{
  "noise_aug": 0.002,
  "targets": ["instrument"],
  "head_dim": 32,
  "steps": 10400
}
Rows from block 3, named by matrix and row number. Rows with one number belong to one attention dimension. Each number is 128 + 32 x the weight over the matrix's rms, rounded and kept within 0 to 255. All counts start at 0. Numbers have three digits each.
# q: attention query, key and value (stacked) (model.blocks.3.attn.qkv.weight, 768x256, the q third), inputs 128-255
# k: attention query, key and value (stacked) (model.blocks.3.attn.qkv.weight, 768x256, the k third), inputs 128-255
q.108:108091118134146169124114167179135128133128123122097194141098104063155136118093145127170083111136144141181143158114146109193135163152175125096145093109101105138146067116095146142113122096182139125115184160102147138105121142138175105126152161092152184108079115077159115124136123090123207105103156125096126137099144094126180139152132157126108128107135091130132150129124130161104123170156
q.109:114139131125093128131155126138121121121119160118132128220160170117114170114106157104137078151138144092156165099113187157087159133116137076217159149130121178177165084128148164139072097142111153117094084125152147140141130149140088112137151154150165111133100159108127127143145149121093111123092110187159142171136101151174115107108124109123157135195097177150144121162140153082121079073126
q.110:181125099163147118147128192114119071125131112139112138074158136130091161121102108094104129090125144125149142149120107142139160134104111090109150113154065186119152097088107127170140123110146126143117158188132094117148148160179132099174181141171111150106093135115106157118144104126139181189155152167055159115089157097067081103047149129109146155118136124141104192142124089081100108137111
q.111:164128095154107121053110144127140195208082142073102056100100073044125159100103109088140112081090040088157112134113187138128235112149185131082145151075125158138105160120082121141128103206154131106150188145123161108124153081119108112075172126135173147165080064106100101116159071090180136105136151093083150090140111129117160118050133128147105113176086150070168173157198118156161105140090
q.112:155152091126134087102096159138144142143179159104158113113124136090124153082173161126159081109161140095121139115108167146108169132137203114141124112189124075143094117121098081124131106160126149111075135111098138088173149168172092084099128189159092133114163158139101145138150140075184142088115131146164062093197124123102105083131094097096127081132112115129118128137081167133159135109119
q.113:072169143173099111101104146124109106128137219084113136078123163149154139109121100131120116188100102095083181156076146170136099101088144111163209162132144140123114172130160089132170175153122164161143111173122143129105169155154130139145128165159112084133109096131142130106111129108134095115142114173148184134141143160191115136090171085168103163160131185148183131077149104170125114067120
q.114:047136137138146170132159161158107093149158130092134075149093159159095134089106140126174129119157122158118099142092099079144173096123185131108141139124159106113157130134124136164108126161123107146087142144101129115159151163117098129120101096134103099080091164109167091086132092132153098074114169148102148174169153163092155075174131134172121175161075137157104084132094099142159162114102
q.115:149141126191182119152107129121228169146165111091111079076104174038111158070103165126143109183136101115088133114071089081104116130124162096142125158159149077088143174142102159088127136153114105098131145115113127170108089101082151163122182143111094131114068091161194136131110113127149155093166117101075110129168106101099093118104069141120099143165103116131085194127098161125128117207147
q.116:130145094146075079131116124172121132118170069123138129103087117108117147116126113146109063116097112095136090096120125104112113088153106137108142173158141112157131090129161130184086100161135070113160129065049154121146127119167171129124109129112100159114126103111135118157149160159164134152162176085164140128114124087143103152156084130119169059161154188101116165086112157136093102098127
q.117:138134113206130138146156094118084082183106183156161113172111116112130138088096132104135085114099091110128115131183131154142106160085122113121056154192185128117107162110127107139132084093137144132101139114104127110072091168100119102129135169129116104087132116170161100117113089112117127158197123135181127137101163125108172136072179129126114145156123148199067116111161174151086164131087
q.118:106059160115161202106114101141123142164114159094112103136190074176092142129144118119164149114193041152191157119146117132124163113131090145144154144139145152160153190080172106161119098098111119112131143107166059153074150102057149138139144139140150080074161105132160174140224130142160090125128089165103084156114139136109107112128180114136141156096111121167143198136127147160120078139103
q.119:098078155162168154081095144099136109165129111138086155146093111142124113089125107088146163124145147100153080143125181128132113140117117095153158141080131154125130115105097125072090143172081107095092125112098125140064189169098142076158097122106110148134124133144162148129166078122146145141150149165080145083132142113138143133116114101100146130093156117117108087122101135124113100152154
q.120:065100182176161093106095124130090110107178169184150153111131126116084066145106137126134077127097132156094137155127117172158103133116155091129155109078119088122146127124115167097153129087131117105148142121129137134114113143100201167216131148154196052139103113145176165095166084160142127163131128168162150126158138118107060161112113130136148094080120109111143111165149097126129149124152
q.121:108128137171168120126165138152103118192103145195146098124110115133118075103129178119126126124124142111137128115183161183114137164126080177124127117148137135110200125124210128113095109150075092133082123116109127163140170151101077112172178088093103151106179142134165164163113132123057092145190121126109153070130154142131124092102128091125137099111122159041090191159081154115212110143159
q.122:171151159075097121070140163122195151102123122120090078137156092094091096141104099158111108113053147143121079120172104127167073169217194198077083124132109157167089093148122168095161120121146149122074185122113092090115153091157052155138192149143123109145135153124123095171104142127132090066115136160099065113121105119154090144089129134118162169176166134077134102153155154106066170090110
q.123:134134118109148134178132121078086154126089140116121123135108099128164150079170134129123105148110111136148186090170087166159104092140121170197189127092119134208146184139161133152134147121114106118117052168232123118152101151099142116141167144101152198115127095128180102118117136123119112100126125111172074133123073130105131127178135095161103115171146138158137147133165162113167105096084
q.124:149090167104113121117118090095194184139042089087083140163163140103135165163093108097113089135148150155180115104138127064162169140126141106164150115110112190116128120147127208134118136112140108187109109141145132136107149137158079131117174130119166131212147105114087116155091099150154141103195224142085178126116124144194163171174150048077147130152058092152100168115116119093119080093093
q.125:164079138102072127101134118156200157155117107139110201093156084077105067123160138183156115128119130084156099133197068144132126155100097152064115162124164156133118125145105146213127099135068126043122154144122145131130152157157141108103138062092106115101145141090127150083121128152155156102160112117125118157161159094140134168124173197132185146107081122147106081122101088100144114075133
q.126:162119138161146184140131118125137106000104091176109150162130081123097106163121137137135133089141111134105152146174130143157135174124156130091112180114111112103093128144147172107153105120162118179215205053137118142159140093208140141156152113088115179128119164166095123210119140156088123135169090128156106103109121156115101140108113195191224096115106127139111120064130207135090112155123
q.127:122141159108100081128133168168114138097121118181100134155152105101064080177118114120092062139088149156107144129141141071201202147114128097069145136156125132167143152096122106141181106107097136156137158035115122067147120138097135123189162077066092107148139150044100141170093105114140069110141138166116150187155160129148166098090145159100141198130103102131119133133156159134055141059108
q.128:136088055140202198128143101122098160106080144113150144130148113135134126146165053093147084162109152168075113174066157137096167108171148140113153179146169193183086121126164098113106075107132210127077132066166140138147156083152085122114111155135137107130176138099119149118085101149181134102217131108139179167177119148137167169114107146070142104167178081142157121096150104133146138080129
q.129:148111190108064154122139103073124134154133111125135110106111107142109120091130212109102113132140071092125120100085106106123167059127170147171107104095133138185139137144152103164106143093180131102079134146085067146147175144134113098071112200089107097109157113117136153142128113139143103122096058179114151143117136134088056167118155113124148088130136139143116121167091130119131087078162
q.130:139112160125087139065149106118043095069158161081108120104086128107117182120165153099142135135100165110153083137113114068054206162163179130150152121104173094131091147108160099110175157105155146092098127094118171107124145167143135137069110070090093101058145116184096094136117124094165112113107140172115102079122150149103120132160160169083095143150138152133099124154106120124125062084069
q.131:130129142106165133106153134135094102098119108117103142115134072134154148113087174145109151044165138105075112157144179147070124107123078169162122080111112088141116111108080154140112121105101118116152074170151055158090123091186169164119099140178145147152106117141122105150106146141112099146102072155148158146135116103126149146158089111131073118131118206161092156119092149099076061132141
q.132:119118147148178132120119171036133151104094139112112089094179165110093112159175174130147127190132080150061098112115125177128106143048133132151140148106138135141107137129136123138140107170131134112153144098156138181129079156111164126150160181120085111103131161099112136133137131157117094167121136115087142082123147137136137200195131126049134102207110159163161127099140133137110120120107
k.108:169154102149192118062096134129124153121083144102142145132155095164118104066119150121123154183105131117148165079151168092120111153077096119148170150104118112136119167096118165202189139140093157117164130114089171153119119096174161037175077103096117160138078171151169150122148163107152157098108155128156104099130170102078157156169136077073147116116148069115109100160109166092150173131156
k.109:094139168134080182058107149173136155147160095102147138080127152111095135124119162103177138122100164076078074175175079152081122138132090078124119106115132091140103126202142128088157107149132104114148140207117186101152124093081055128113117144086118118101125157146125159143115093135152109118193179159146046164137106069083087160127132121165169133143141152047130105153159193128121138183107
k.110:168107083136138155131082149157120151067121192138128129081114156167104084126140128196175150117104091141129143140178136167114133125095097150177207170110136119112184155073155195131183208129083111130141182080091141122134099088146129122172170137147077120100148183077109115135163149135091133100135087176118112109126103109129120175118149144085139102102139114121118151167139124179103138122144
k.111:138099113087077169070127094120153176148088169088134169122095140142116104111116138101125143118152133078133143168131038152131075138117159168149111121145150062112062130157137146104088167135080169144095135124178123092160125177165146199119128174191126102148152130182144117127091106131087142127154144065141145152122111142097151120135093193148191170150096199132128192109135099156074171201075
k.112:158123156097169108120133088157129164104132146141155143068120097076128145115068145134146127183145145144112102127126114097081100151110137067143148148148124118117147149085084073171106108083142093161133132156144137098144181130148166138094103121193168129095157164105125120152148116143182154159155151149127101086123129103066163122151172083099198147169142118152098132109149117138135094118100
k.113:097085162131081113168150114118090132140102100185095165135159107155086096132132117141103136065111133079073130142154173130146132075139155157123082089102141146123084072150122098091133125156114099074147182169158166095108088113126140155117125169092101124122148098023132104140145083131090138120119134187111182103151131159093127105142136137112086161062164141124133171129118109132115139108187
k.114:155097108115192132142172085138102133155125054106114129101107144115161132131166085056162135141163143090153113127112124138133177050134153115180158140127092156127156170160160108106079110106103108117101163163143131184098134114109086104123151092155122121148131177099122128162092115196145077116134145103126164162155160124119121083151100154131069120160098160139118110178145165095122141117126
k.115:144154169163102139187119144189100091149109176095139163091142142162124097106117086094152135103154154124107096101118099135109188181151107145146146124096068091170142153138103116200087149168137180163189138132100156094125108147108148101152093109153200084141109146130132126091135130051114119086082115114111115069122152104073113106108118142142133155137128141129148080046107104114104118126148
k.116:194104097112128174154162128144141187126071136144146076154075174081129087118097168148121111143124071130186146133169146138107147147156206073086192121162137151107133110147096096120109148085126093129142141161098144063155132166114111139113182184149139126128120066156104140115119145157110125110129126125127138086094103129135082143109141149073133138136101128152194065085109099129149160112128
k.117:150139155094105122115111081150103139184161128141180119129124106136130150131128136093129116118138105141165144167135154110105142116161134097115073127134140143177145134138075181134120103118116105088127138113095125131098069140052144117100147126131105118175143097141161150145126127115148151083083138139175096091180097156120088186125090141228159096154091107092086124153166110120200105171135
k.118:087083136179111113120181114161189179135144176143156123135192173138101109186128124116137094153099090119158115172107093142112140068113107137120131117112181139172148130138134137114164146145119131176101071148194150118134134142139151135133127098119099154081117093119151112158123088163108124109117119161134108108158157088197096109129177100096066166152106094107157145117158134086163112186109
k.119:185157110127094121108131136198113163096158077148144102110130129101157111098182162121134149107116139165120137108170166100152198134134111127134079124091080082097135155131181158092104154111155083115087130157131141119149097116114117125128131087131128130152134094164139106099096127100126173123050095082125152147136091108120149109129130117145195113145088129104130188165137152135088115143099
k.120:166100148174143058153124099152088139153105128145085137132174126198141145103111119112116164165042105123143080142135132109121096126150111160138132142088127083127122152158096105144140174140133119128112109135169132138083091107115168133102122082117145113115128106147194109153098102166100097145104123195146143099087143116126098099168168164151076165144135117127134133156145164141087136146129
k.121:123119120097094109132179170116137122149167120132170146149112125154093160100136083113137138114140111100132093106103112087179156097140067089167085101179166134103124120101105143086086076156183145133112167127145085102156122125128155094106135091157170136111115109158111122089106131159101119081096120123124117121177176122162165199091116145141172126123114095122118211161193146123085108127146
k.122:121164186113135135145119091125077177109165101123095189052106162134147146152103136109161114175154099161129191125111119090078172071085147177094195156214127141107093137122074103050074148096108170149162099135155078141140094161140175142104088125118096133092082139095107156166079107121189150151108150149111139171183139101143087124099133115103131126090096130111170109119092167192186132091097
k.123:125067121094144103121075132147151118122161097146078152121132118088158091151142082104120159110175118198090112097098186179090092087106163170142150080165143146132156151101160111136114154128128191157159168134149084185110152150111137154102104129127181064112099133074103085141147141159115130175080148123126080122143099133147059154082099126107162155079131150138132105171140085139121146124134
k.124:058125115148105109133130137107166159103166125140142130108122135185118090121120159100171146106151109133121122144131178196146173112130125131163166061154078093182104051128155165091063152171135161098144084147181122128080123103141131090122151119093164159103091161107085119191095136097123170174128161140093093124126129163109151126100096133131110151172143061122183077161087111077165198064116
k.125:139094128134171079190141090077083175157159180117140100165103105058135214141067100072130105109086118111177087123155099128088085159154127161094178146122131099097100091087059082144090135143108164143135118084107133158077150091155173155140144128213095143066087149101116113169115127152133112095104086134090151161115177143112137142115161163059110121116077150189129166172142146135114189138087
k.126:144165159135163161144138102147131108088132130139155113100120093132129088103135219157157088126119077168107107075143127101131116140174102107105115209153102089136125145142164167073126177115096138135149146055148141142152139175099153085181136098104111154120127177168089144148137193133160121134112139112168154151205145090187118130155122205122114170144143144157144113106140096226137131128116
k.127:159147141170114135180162158155119110097158086141103130097102163160123113124174135141179149132142128133161094092112106137124108131120126130169122164109164173115163117158166103080097142122085092130147132112163105150135117119188125107119140102123117168102169078153153140145176127175082150137149098161178149168153176178171092147107092162108099111125103166156097113119106162228139133092113
k.128:132173085092126108102131104119118142135196123162119142121119170112103127114171178147142096096089120128112142125105079087128106164059132146136206099116053102171136129111169148093186183196166157169158134160064096120107069133140076123160126151112124113097175111070150133133155140154071064111145155132091157142117132083106133075138181127142109141173149152121183081080127121136116149158175
k.129:134109150150138117180092171076108110153143130110174192174170078171077108144131140134126130133130106093130148169114161151115088161143134085094117125076146148120177133165072119136136115115173116134056130144160153065141130116114122173137142137081163111108092103114039096105140110095227125104126116168129141123096126106129118100149082176133120056190128089124160116090112179165155124046110
k.130:097086121117116152099129089107066133150129134146171112115079067114096099110121124137149067155143078080165105152110210124161131129073146093117137166153123151100125079087145143188133154171113127126100153163146160210124087154135159122088148127142120128143109191152124166149078096143169154153123104205120091118061146156115134183129123126147139115124065106072107145087127194175157127150179
k.131:093109128111138103148162106152172096174139134184146126152105161121103161120163126139186116176147098126103172098112115141109132183130181095119166140167147131125089115163117113079156146130141127117117158157053117155106142093146114136118083123098087176143132066163137157107127098187161120067125165116161114188118158136060157177156108082141072157137142118124103130144119117098106117153157
k.132:087161110130166154112108184088065126104130103105110152125073113068079145118067114127113092127181034147078125155097097177124141075070130180099143131121172117161121120105174135091224123137154188212114126148162166153168178122134101205128174174155131068120186141134094197098102166212127069169151131072126184084162167093120200056136168137158161133134145169128137119101149083121126139164057