config.yaml
expert_mlp_ratio: 0.5
experts_per_token: 2
layers: 8
label_smoothing: 0.2
lr: 0.0017
Rows from block 5 of a small sound classifier, named by matrix and row number. Rows with one number within an expert belong to one neuron, the router's apart. Each number is 500 + 50 x the weight over its row's rms, rounded and kept within 0 to 999. All counts start at 0. Numbers have three digits each.
Before each expert's rows are labels from the 100 clips, of 14976, where the router gives the expert most weight on average: "responds to" is what is common among them. Only what is clearly more common there than usual is listed. The data: synthesized solo parts of chorales (CocoChorales). In brackets: how many of the 100.
# router: router (model.blocks.5.mlp.router.weight, 8x256, trained with AdamW), inputs 172-255
# up: expert up (model.blocks.5.mlp.up, 8x128x256), inputs 172-255
# down: expert down (model.blocks.5.mlp.down, 8x256x128, transposed), outputs 172-255

# expert 3
responds to: trombone (100); note D#4 (34); note F#4 (31); note G#4 (28)
router.3:509537553574439526458581511563388507557528591438505530449503439532460533501534436482424480548514487499477571523516533520419474520481444513406476471492491498425566485444510454542519458506533560601567536454507591544538461564558497557445412611549423597511
up.12:579433493505532526515489441593435499593496477461518484476593384525577457462544388439449529503539487453524513479529496429522505504494497529585480526351466520502515532553535461441621549567469441502437492481506494388532528465573473536530477452476511493478
down.12:508484390369485446486520525480479458517435567577514421469444518462552449437556475545509502504468575535477398488536482468428490528530421510448544440660561433478493543482439575477533471564493446372543530464492459476482522462478434511491526452511408563397
up.13:575537558426495559500482521528517546576580512443476455667453553521468413498494515522466545473408581487448478447493533495535498514506525471461398530431486535498487565495463414561511499462462537432514486433465546513553543459525463593521489509536547427405
down.13:414474525420515389485516486485529459468501504603457564452468432427628508492501463492462546522594475529549561558461441418555600470463492436460554477555503530451567504470524592450450548456501477512545525487430512488533507511476543551465471511497508583453
up.14:499423567457529492519403477547470305495591507507576443499518450513445466511468567546577535557521497559538480582443443505549450510524485413538500457482504478543469456554494471523438611458487422544490583456523457542460451519415571483553548501459643534426
down.14:519522442451551517512485498541449552434380408511425489613444487542442493494503554531432609510572520473504560523523561564454475488503523510491484549561435514518505542494603465534530471571525460494495531543564493478439493523524424492481454525506445400494
up.15:516417471546591537485541589507556484460441415512505524500530556472517517537582503498536465531512555610462551440540475532506593504494386516467462579498444507469471476513507520622471531570480583491458499444568464358555517469472449512503543556522553466490
down.15:515474446495442512485545417477511610531558444549550553496413497478390522479483486491442497598477502527505442508399464595528352427499464505556509446331529545482498445476439519522459536489500493602530492477519561518521471494516445578495468411523518563477
up.16:513595511557504500485552458559486530421547526503605478522513558472505554552600489524488497411563553467429449397566457494469427483438399524426486493508520454474415496435529508548480477469437349493518504587499574463546491446518536513520479480491479465487
down.16:464413612509444465470494491549557493647472470484417503498510481461494546393483527528536481467418607534540443533495551480560503437543589617576482429455475490556482479537577445479547482524496529566456432464496506499605503669523413479420571497476490464530
up.17:473498499494577487491501412461644544459516571442589464540536539538559560556539565552504478430522426485451540466555504580502469488521550562536407565486522518553513458453552506445479559496438520504567529483569564547499471574484473538529539472509498541525
down.17:509431430527538506618545479541492461523467405517481496468419473506513498461488488529502556521422539537574465467448461390546576545473529511516465453516478527537557422502532442467512475351380487529505553549481391505455504474581462449399570458536508477529
up.18:518428467525480516379405574500497469501501492501457565386516535525496423512421500475484423416424433576564516443558504442434446484463500423571523492469542486409557533536495595514568433481532488501421461539497507451610502452456447511499496523475508484496
down.18:524513572471423542547538472538536485479482519418490524480572495459526464483525507433420410481557560439496512515492466494488465586557572505514412381519438444571538528578508509461473561572535392504451496532487486551405499497532504428541545484490482456507
up.19:487512439484466468478555499522603463494480511532492511579459495477566459490473453412470501584496391621481437475541516417601492486496503555539448535484497541547506499452508581398475485521465492451496491490424490414452461526500477500508485476478453443506
down.19:574501507523501576522567524505484567527487545517607497487520519534463618480544578454489472519543541505542408458483445469510596491448489413641530549562454462419564482499484477546533458555488456589585636469475514513465453516485510549511632544349436518469

# expert 5
responds to: cello (89); note A#3 (30); note A3 (29); note C4 (27)
router.5:490449531393476581522522469417556501474443422470505543463567483576516534507583499470548545550510492417507484531544567502520477511481474524478460472570536451515513483491561458535423556482522561499479454532538608534456503471473547433462547477513460478448
up.21:413494507541519460460536506465509549556482384443546506532554591393498482484425524578494411485476579495437466474495466552532509648480452466516516609457514549454483574474459482515488457549455470545432446513536482514529427444509472470494461503554537529483
down.21:521535470459481483485499498504576496497508473594547542445588490474487570555536511484575456455547482434407516473509504554475509512553499428489623537534612472547541413503485492491456496483574487408480491421505448459445417483545501484449504465443505481485
up.22:485515486496537548586444491487496492421510465442498486474452526439509457549454524470460435479477550477498470503521555515450500394485461529550453456432411571583449542524455505472584423550512478489462522515496441531485464530544483534444559437482551460435
down.22:463555451447502490463549532523420540480511499451472527505500544513533542516582573506590465492559465494491568549530506575537498455450570584561464501503454576423497553473535481433391484515433434524523425574482502594454451566482473569591517572588448590450
up.23:431431476463490450483553550456503510474498514510550497526524484485517495460519530506364524568540538497476477468502470492515544579392537482509600591468504497454442589527518512514475488509495511532464483506539396440532463493565455540428554450479582487453
down.23:531538488514515562432434480526523433508542493478494464519476483489452476513582482498535475583436466475504534476425522570579555549454490514551500504541481634517471453452532583445566461571510522572514550479467569493405514517477600501546473519417471523472
up.24:502533434529494486571540497499519538483488493464494520434585482641549557466542513579623519517459522501473525569487522538610466436511528507532444562569446532570575553477491485441462551437490484434522522497550458498487567486446521472512599444438462540478
down.24:457538536552474501497540488486528499449478531477465489520417504528495494478544480469475501419535494510489497527578548477489506497595659550496449488491545547488561486483497566591469546490536415602504507482520654426529475502514434453545544580538469474561
up.25:528538440457495526576553480483505537466471466458483508467537439504575517418602486521472474461511521491485451519574540471446477475487399431400383543518497475528477444535467445545469481533473469538426492485483466536462436554464566403442481491536511465540
down.25:516527519509474479435533517478486523528564470516478518494531443514467583539448599477466551578502436513458468496520438526554531521516488589519523452521419448488473457487451412547543530496484537399550498520423514483464550473523543456621504543415469435520
up.26:476524506513479456564502450424544554499548629512411424440569488422505306580509401545452572446491553511546380550518502482472500528513584530478555481481490554458502539560466500573528523416458487536495455586534432508501461522434537585484455547458411494518
down.26:437507510477553474466458572509491434467472518444488485530491581470538583493539552583547470505448485543505464499461546497568511532468453461552514557558478495359455625435511469516468555541419446444526481571439526454473501499635523483523537421459548545535
up.27:552534529553471455525492576558477557494607457425490565491517432501505460484468587501407600534537506436493421518570460541431522554429537437468526532522522509552472555421428594534415432484474530540472488520558455530433575476491503468593469515509592594579
down.27:561487514481502472555441415568508409532533425484545518498520581422541444455433620496434484418565463498436527568420486441509490542473513560564597471459521447468445573448508510463543505481457496424469492545439499488496434604518445571492450491529462507537
up.28:470511506638513519486507434533516460498524524476421474609458629482386533448481528559527405515481466577495538537586491511520538593472496639496620480402503493559453454484480618421487519444456448548565553489494460408600569461579562527476524579482494597434
down.28:376485466394573570565441471391460511527527504451426526529542471567553576499505453518602481548538510515537526435466495534522509486550450394452457566516559516419468428499506492428520556517573480499529497472445418407511477595441469520491524429504369574484

# expert 4
responds to: flute (100); note D#5 (40); note F5 (38); note F#5 (31)
router.4:473391558572499471593567452462499409470447518525555508520416481523480526535485496493434481526561434514489545424474532586543505454546465481531533443422546537594472416476526457562555467478581490559453496533445494536511614534567432518494441526532491550443
up.12:548537533446580555484549521488535459462465508437514486427470447550499525507523505563550526506472430464513646470404423509374578500493460521503531435539487470485590522488491528559563556534449591493506473536590545475461536405459477485439490507401482532510
down.12:473507462525516492431557535588524516466525496446511454519479470526468473576436492478577487397474443501484551605528536370615556571470464439483475567532559448361568477479472465509491460471447401430569473464424439519518536488517477486539551551551424522496
up.13:516494509453453488455514416534497481537431522581497497441463592491498593486414550498456434518565463528469450458402482426504535574478477567518536599609481467539513460571418484448444524470538460474480426466562545541503453538430470548557483480510447411440
down.13:510477509489488559421503546513488457500531429381479454523561496469478532478547483451480458481470584486502540499620479453470503512450522502536471467512484498443542509519591508444508470456461529510445577459517543497429466448486531452507524518481512458455
up.14:583430494438493503500422512472447387496526508448420475428582536482565424557440498541573476479503467541470539412465531511518371457503442543550520458579497515460452514439511521520424491532454609502453493520621577527500506525517530469520495503467461462575
down.14:480470504491454516432620499499491492437512497472616540523474436511571460493561466507458548613534593525497552507487425476546599597605473566462454545517480453409412424524422440511545543482451470491477497495479518505470444556559516516528611585438453543486
up.15:548524466493550396505594571537425563537510442534584562572441570493476514470566482478586516492479530565437452575505420579480590506485577552413477478459450477473501593476563491443422536461425523530570518473514597400439471509510538486555482530644519454526
down.15:425522474365489535502502451552555553565436471490556432440521456526452536488450512486524455533450572442530423419470468433481516436465523458489510408574515479487507560588431561513516356512472533481455564528455500550485570559491428520545503500497479470510
up.16:506594474534506444375498484508497509462422415502496515512513598438532519505476464449577554447562503481577470406512410492582504552495544613582491569472507504572471535409519528583450521482500510498538513542479542475492583555486543430551516552460598443455
down.16:534473441489504529505468476500528464495404494488427587451449415560562546483516372499456536615509449531490530495520518480481522566522527448409482582556470500517582385524532483469500511608568464482448550495466578558453532478540445428354430471527457510573
up.17:528509487485502640472473429517421495509518517509526531543482538452521461546492552457426498551497404476491578511535491465546545517474592530543477466530471567470455481468505489398484454458537604508376538530530573342511542487547502506493422478502525409447
down.17:501481606492469381488519558501521495482543491518491493471555556488416559467502548487373549406530421436504475509473582590401515509484469471453529508415529520553491581564451408521518443533410497441429578555504491556493427533502553558451455583494573481536
up.18:550443478501534578536595543519426476415468467488494576464471483565479464441560568475500464483475506612499442554473459533477489638385608468495443577543503493562522439394561546534401549479477552515464517432577516518372561532564438504561518481536530545413
down.18:491532554553481529575479511431521536418483461525500519553499561490501506435546476552529460495412373504531524460511537449373570529508451485576539490493489421466474481455461466470579392497547429452494494477514546620562517567455477553529523560510470657568
up.19:548581491504537437474455581539430445479449522470508448556537532479430464555505536543470556538548427551449507484611507499521470441485472569476460530423490507515522445429506614556456507528466495572487467482464417509530521470466480435485542590488511473528
down.19:516614612532511474587514518604522573427462522448477519499504385585398580423357472400435540509407482470558540491604500501498478551494513506474561505515483439487491572456488440562605468531481503459412539495579569508426452597478537567480414509533470487623

# expert 6
responds to: clarinet (100); note F#4 (38); note G#4 (32)
router.6:454406578404482521498410477480428510441441430508551532598457473537500478482460468501523547553470411444554556516659502469466590505554420495604562587562585495507470466434541435486496448466524566507501471452525460547517473439474502584438493469533572479442
up.21:513463509477522456484433481394533492519453448497438535529489493497407498454518493502671452483536437460504530561488440493434488406543526468494518405514386465407487515421464474500497494474503505547377534498474437569475498414483508455540512487542446500515
down.21:519552512477513472453457481442466466560447440465522504465466488520454514476448457484431535504527389589485575441526549565475403511521367480485525638505532498608450440543523459542489580438469580533536495536498561507544509544525492559522480565558484439453
up.22:454505538522507463465371567469523516482503394480525503524478512432496473526456604546549529515479542538416479553449525446529472469451466476491565612447477497514528542571574496547496533427497423426447498533526514435456438551473543472450540476507576349620
down.22:521552538469474535491483529462476508529605526403494483481443475421526432525451511512551397402578499483516484491370463627512502452493360462506528456570594469489495477510439508495473557532564637546492561435498560493559469423566508486485519449488556604493
up.23:543551605494522538472544519487394509486434519483537486521464503406478525479537411452509539472551595398568473403556442560620470516472525444395533495379468573492399439476484490577571518483484422499525505487448497524524479497443464538448432522433486529534
down.23:447546531536573419515534499502484463439571557504509420531575421560455545491549551536575569479510544430512683512530488448434550484484508592440564511572471527386517493497541497412484579530440576414478457448439503406494470514518421408524508483566606499525
up.24:485506445419476490484534497464497484529518583513576535504506520526442579467508502474464473442518422529476511392431439467474559491517485473463460529567529571538452492493530439399473462477423497547464487533530445428556503516484507471590476434526390516561
down.24:504558487596586468518391487476531470525441525479449417602506489533549508479496488458510538495510522458516478531523433593521478491592509476557458420549456493444525501512497627554446477461567422430542529462390514452398491491506523437416531522583386512492
up.25:453438506448434586423422615404474498482569545488467538496550535419489430497495628398501439402433532562547502516498457510527459528523563483472518399505431494515484497492507485500487553468488534404454514498427404477507522486514550483446513577548392507479
down.25:430562506457581490550498479487544484526497558468451470467473523487526445518424573549401378442527480515505448493479442491433528517497496502509447563465535455483450489530555494372495493494441465532394475506540513599503460426446468534561408469479564425489
up.26:498457461463456579513576474542540535512558580448481557416438470550400502436559506483440521518484474477562516566427408532418500487492495397517383504488532533427422533560460504468486540463498465510582494452617510528533528510531529594493462503430361473560
down.26:474513466472503422434529443446614472463479552449488454479548556446515497535446445486596506556509665539384455482517583446550455495487589540437490407608492503593489490451467501483495398502557510504421460576369443482486447546414555515444473467475449450465
up.27:554489449445458456516526492498507509452444543483366454500594504426423458471530537452521459508442442506506504523494474445481544412425568433495433488517486542501407607543475466414472409476478453481502543646508580511485519514517512486441553431533572468483
down.27:494452563507472539534504460519535482423529536555421549583590533447557493502396402457492541510495528552581476437497443569542500503517532522433608494478521524509534394489614489606492499527491503467494551553444529601502445519437328564501413515453504513531
up.28:512409454535444444510405602485471497509556502500406581444415492454544511510503487507590498472601490574510415470492560541504547495557542543510598483486493459594541480535528489395510500419492404514523525492484434469470463514428502484513453488481471405569
down.28:531526518485556403585559531468494454507507484442495452444575558500502476426520507527539597508488498513415542532492531500475498369499485546584455477468490455342613498543552497468428430552458455519419531512442535483492460493537416514447596504496400565458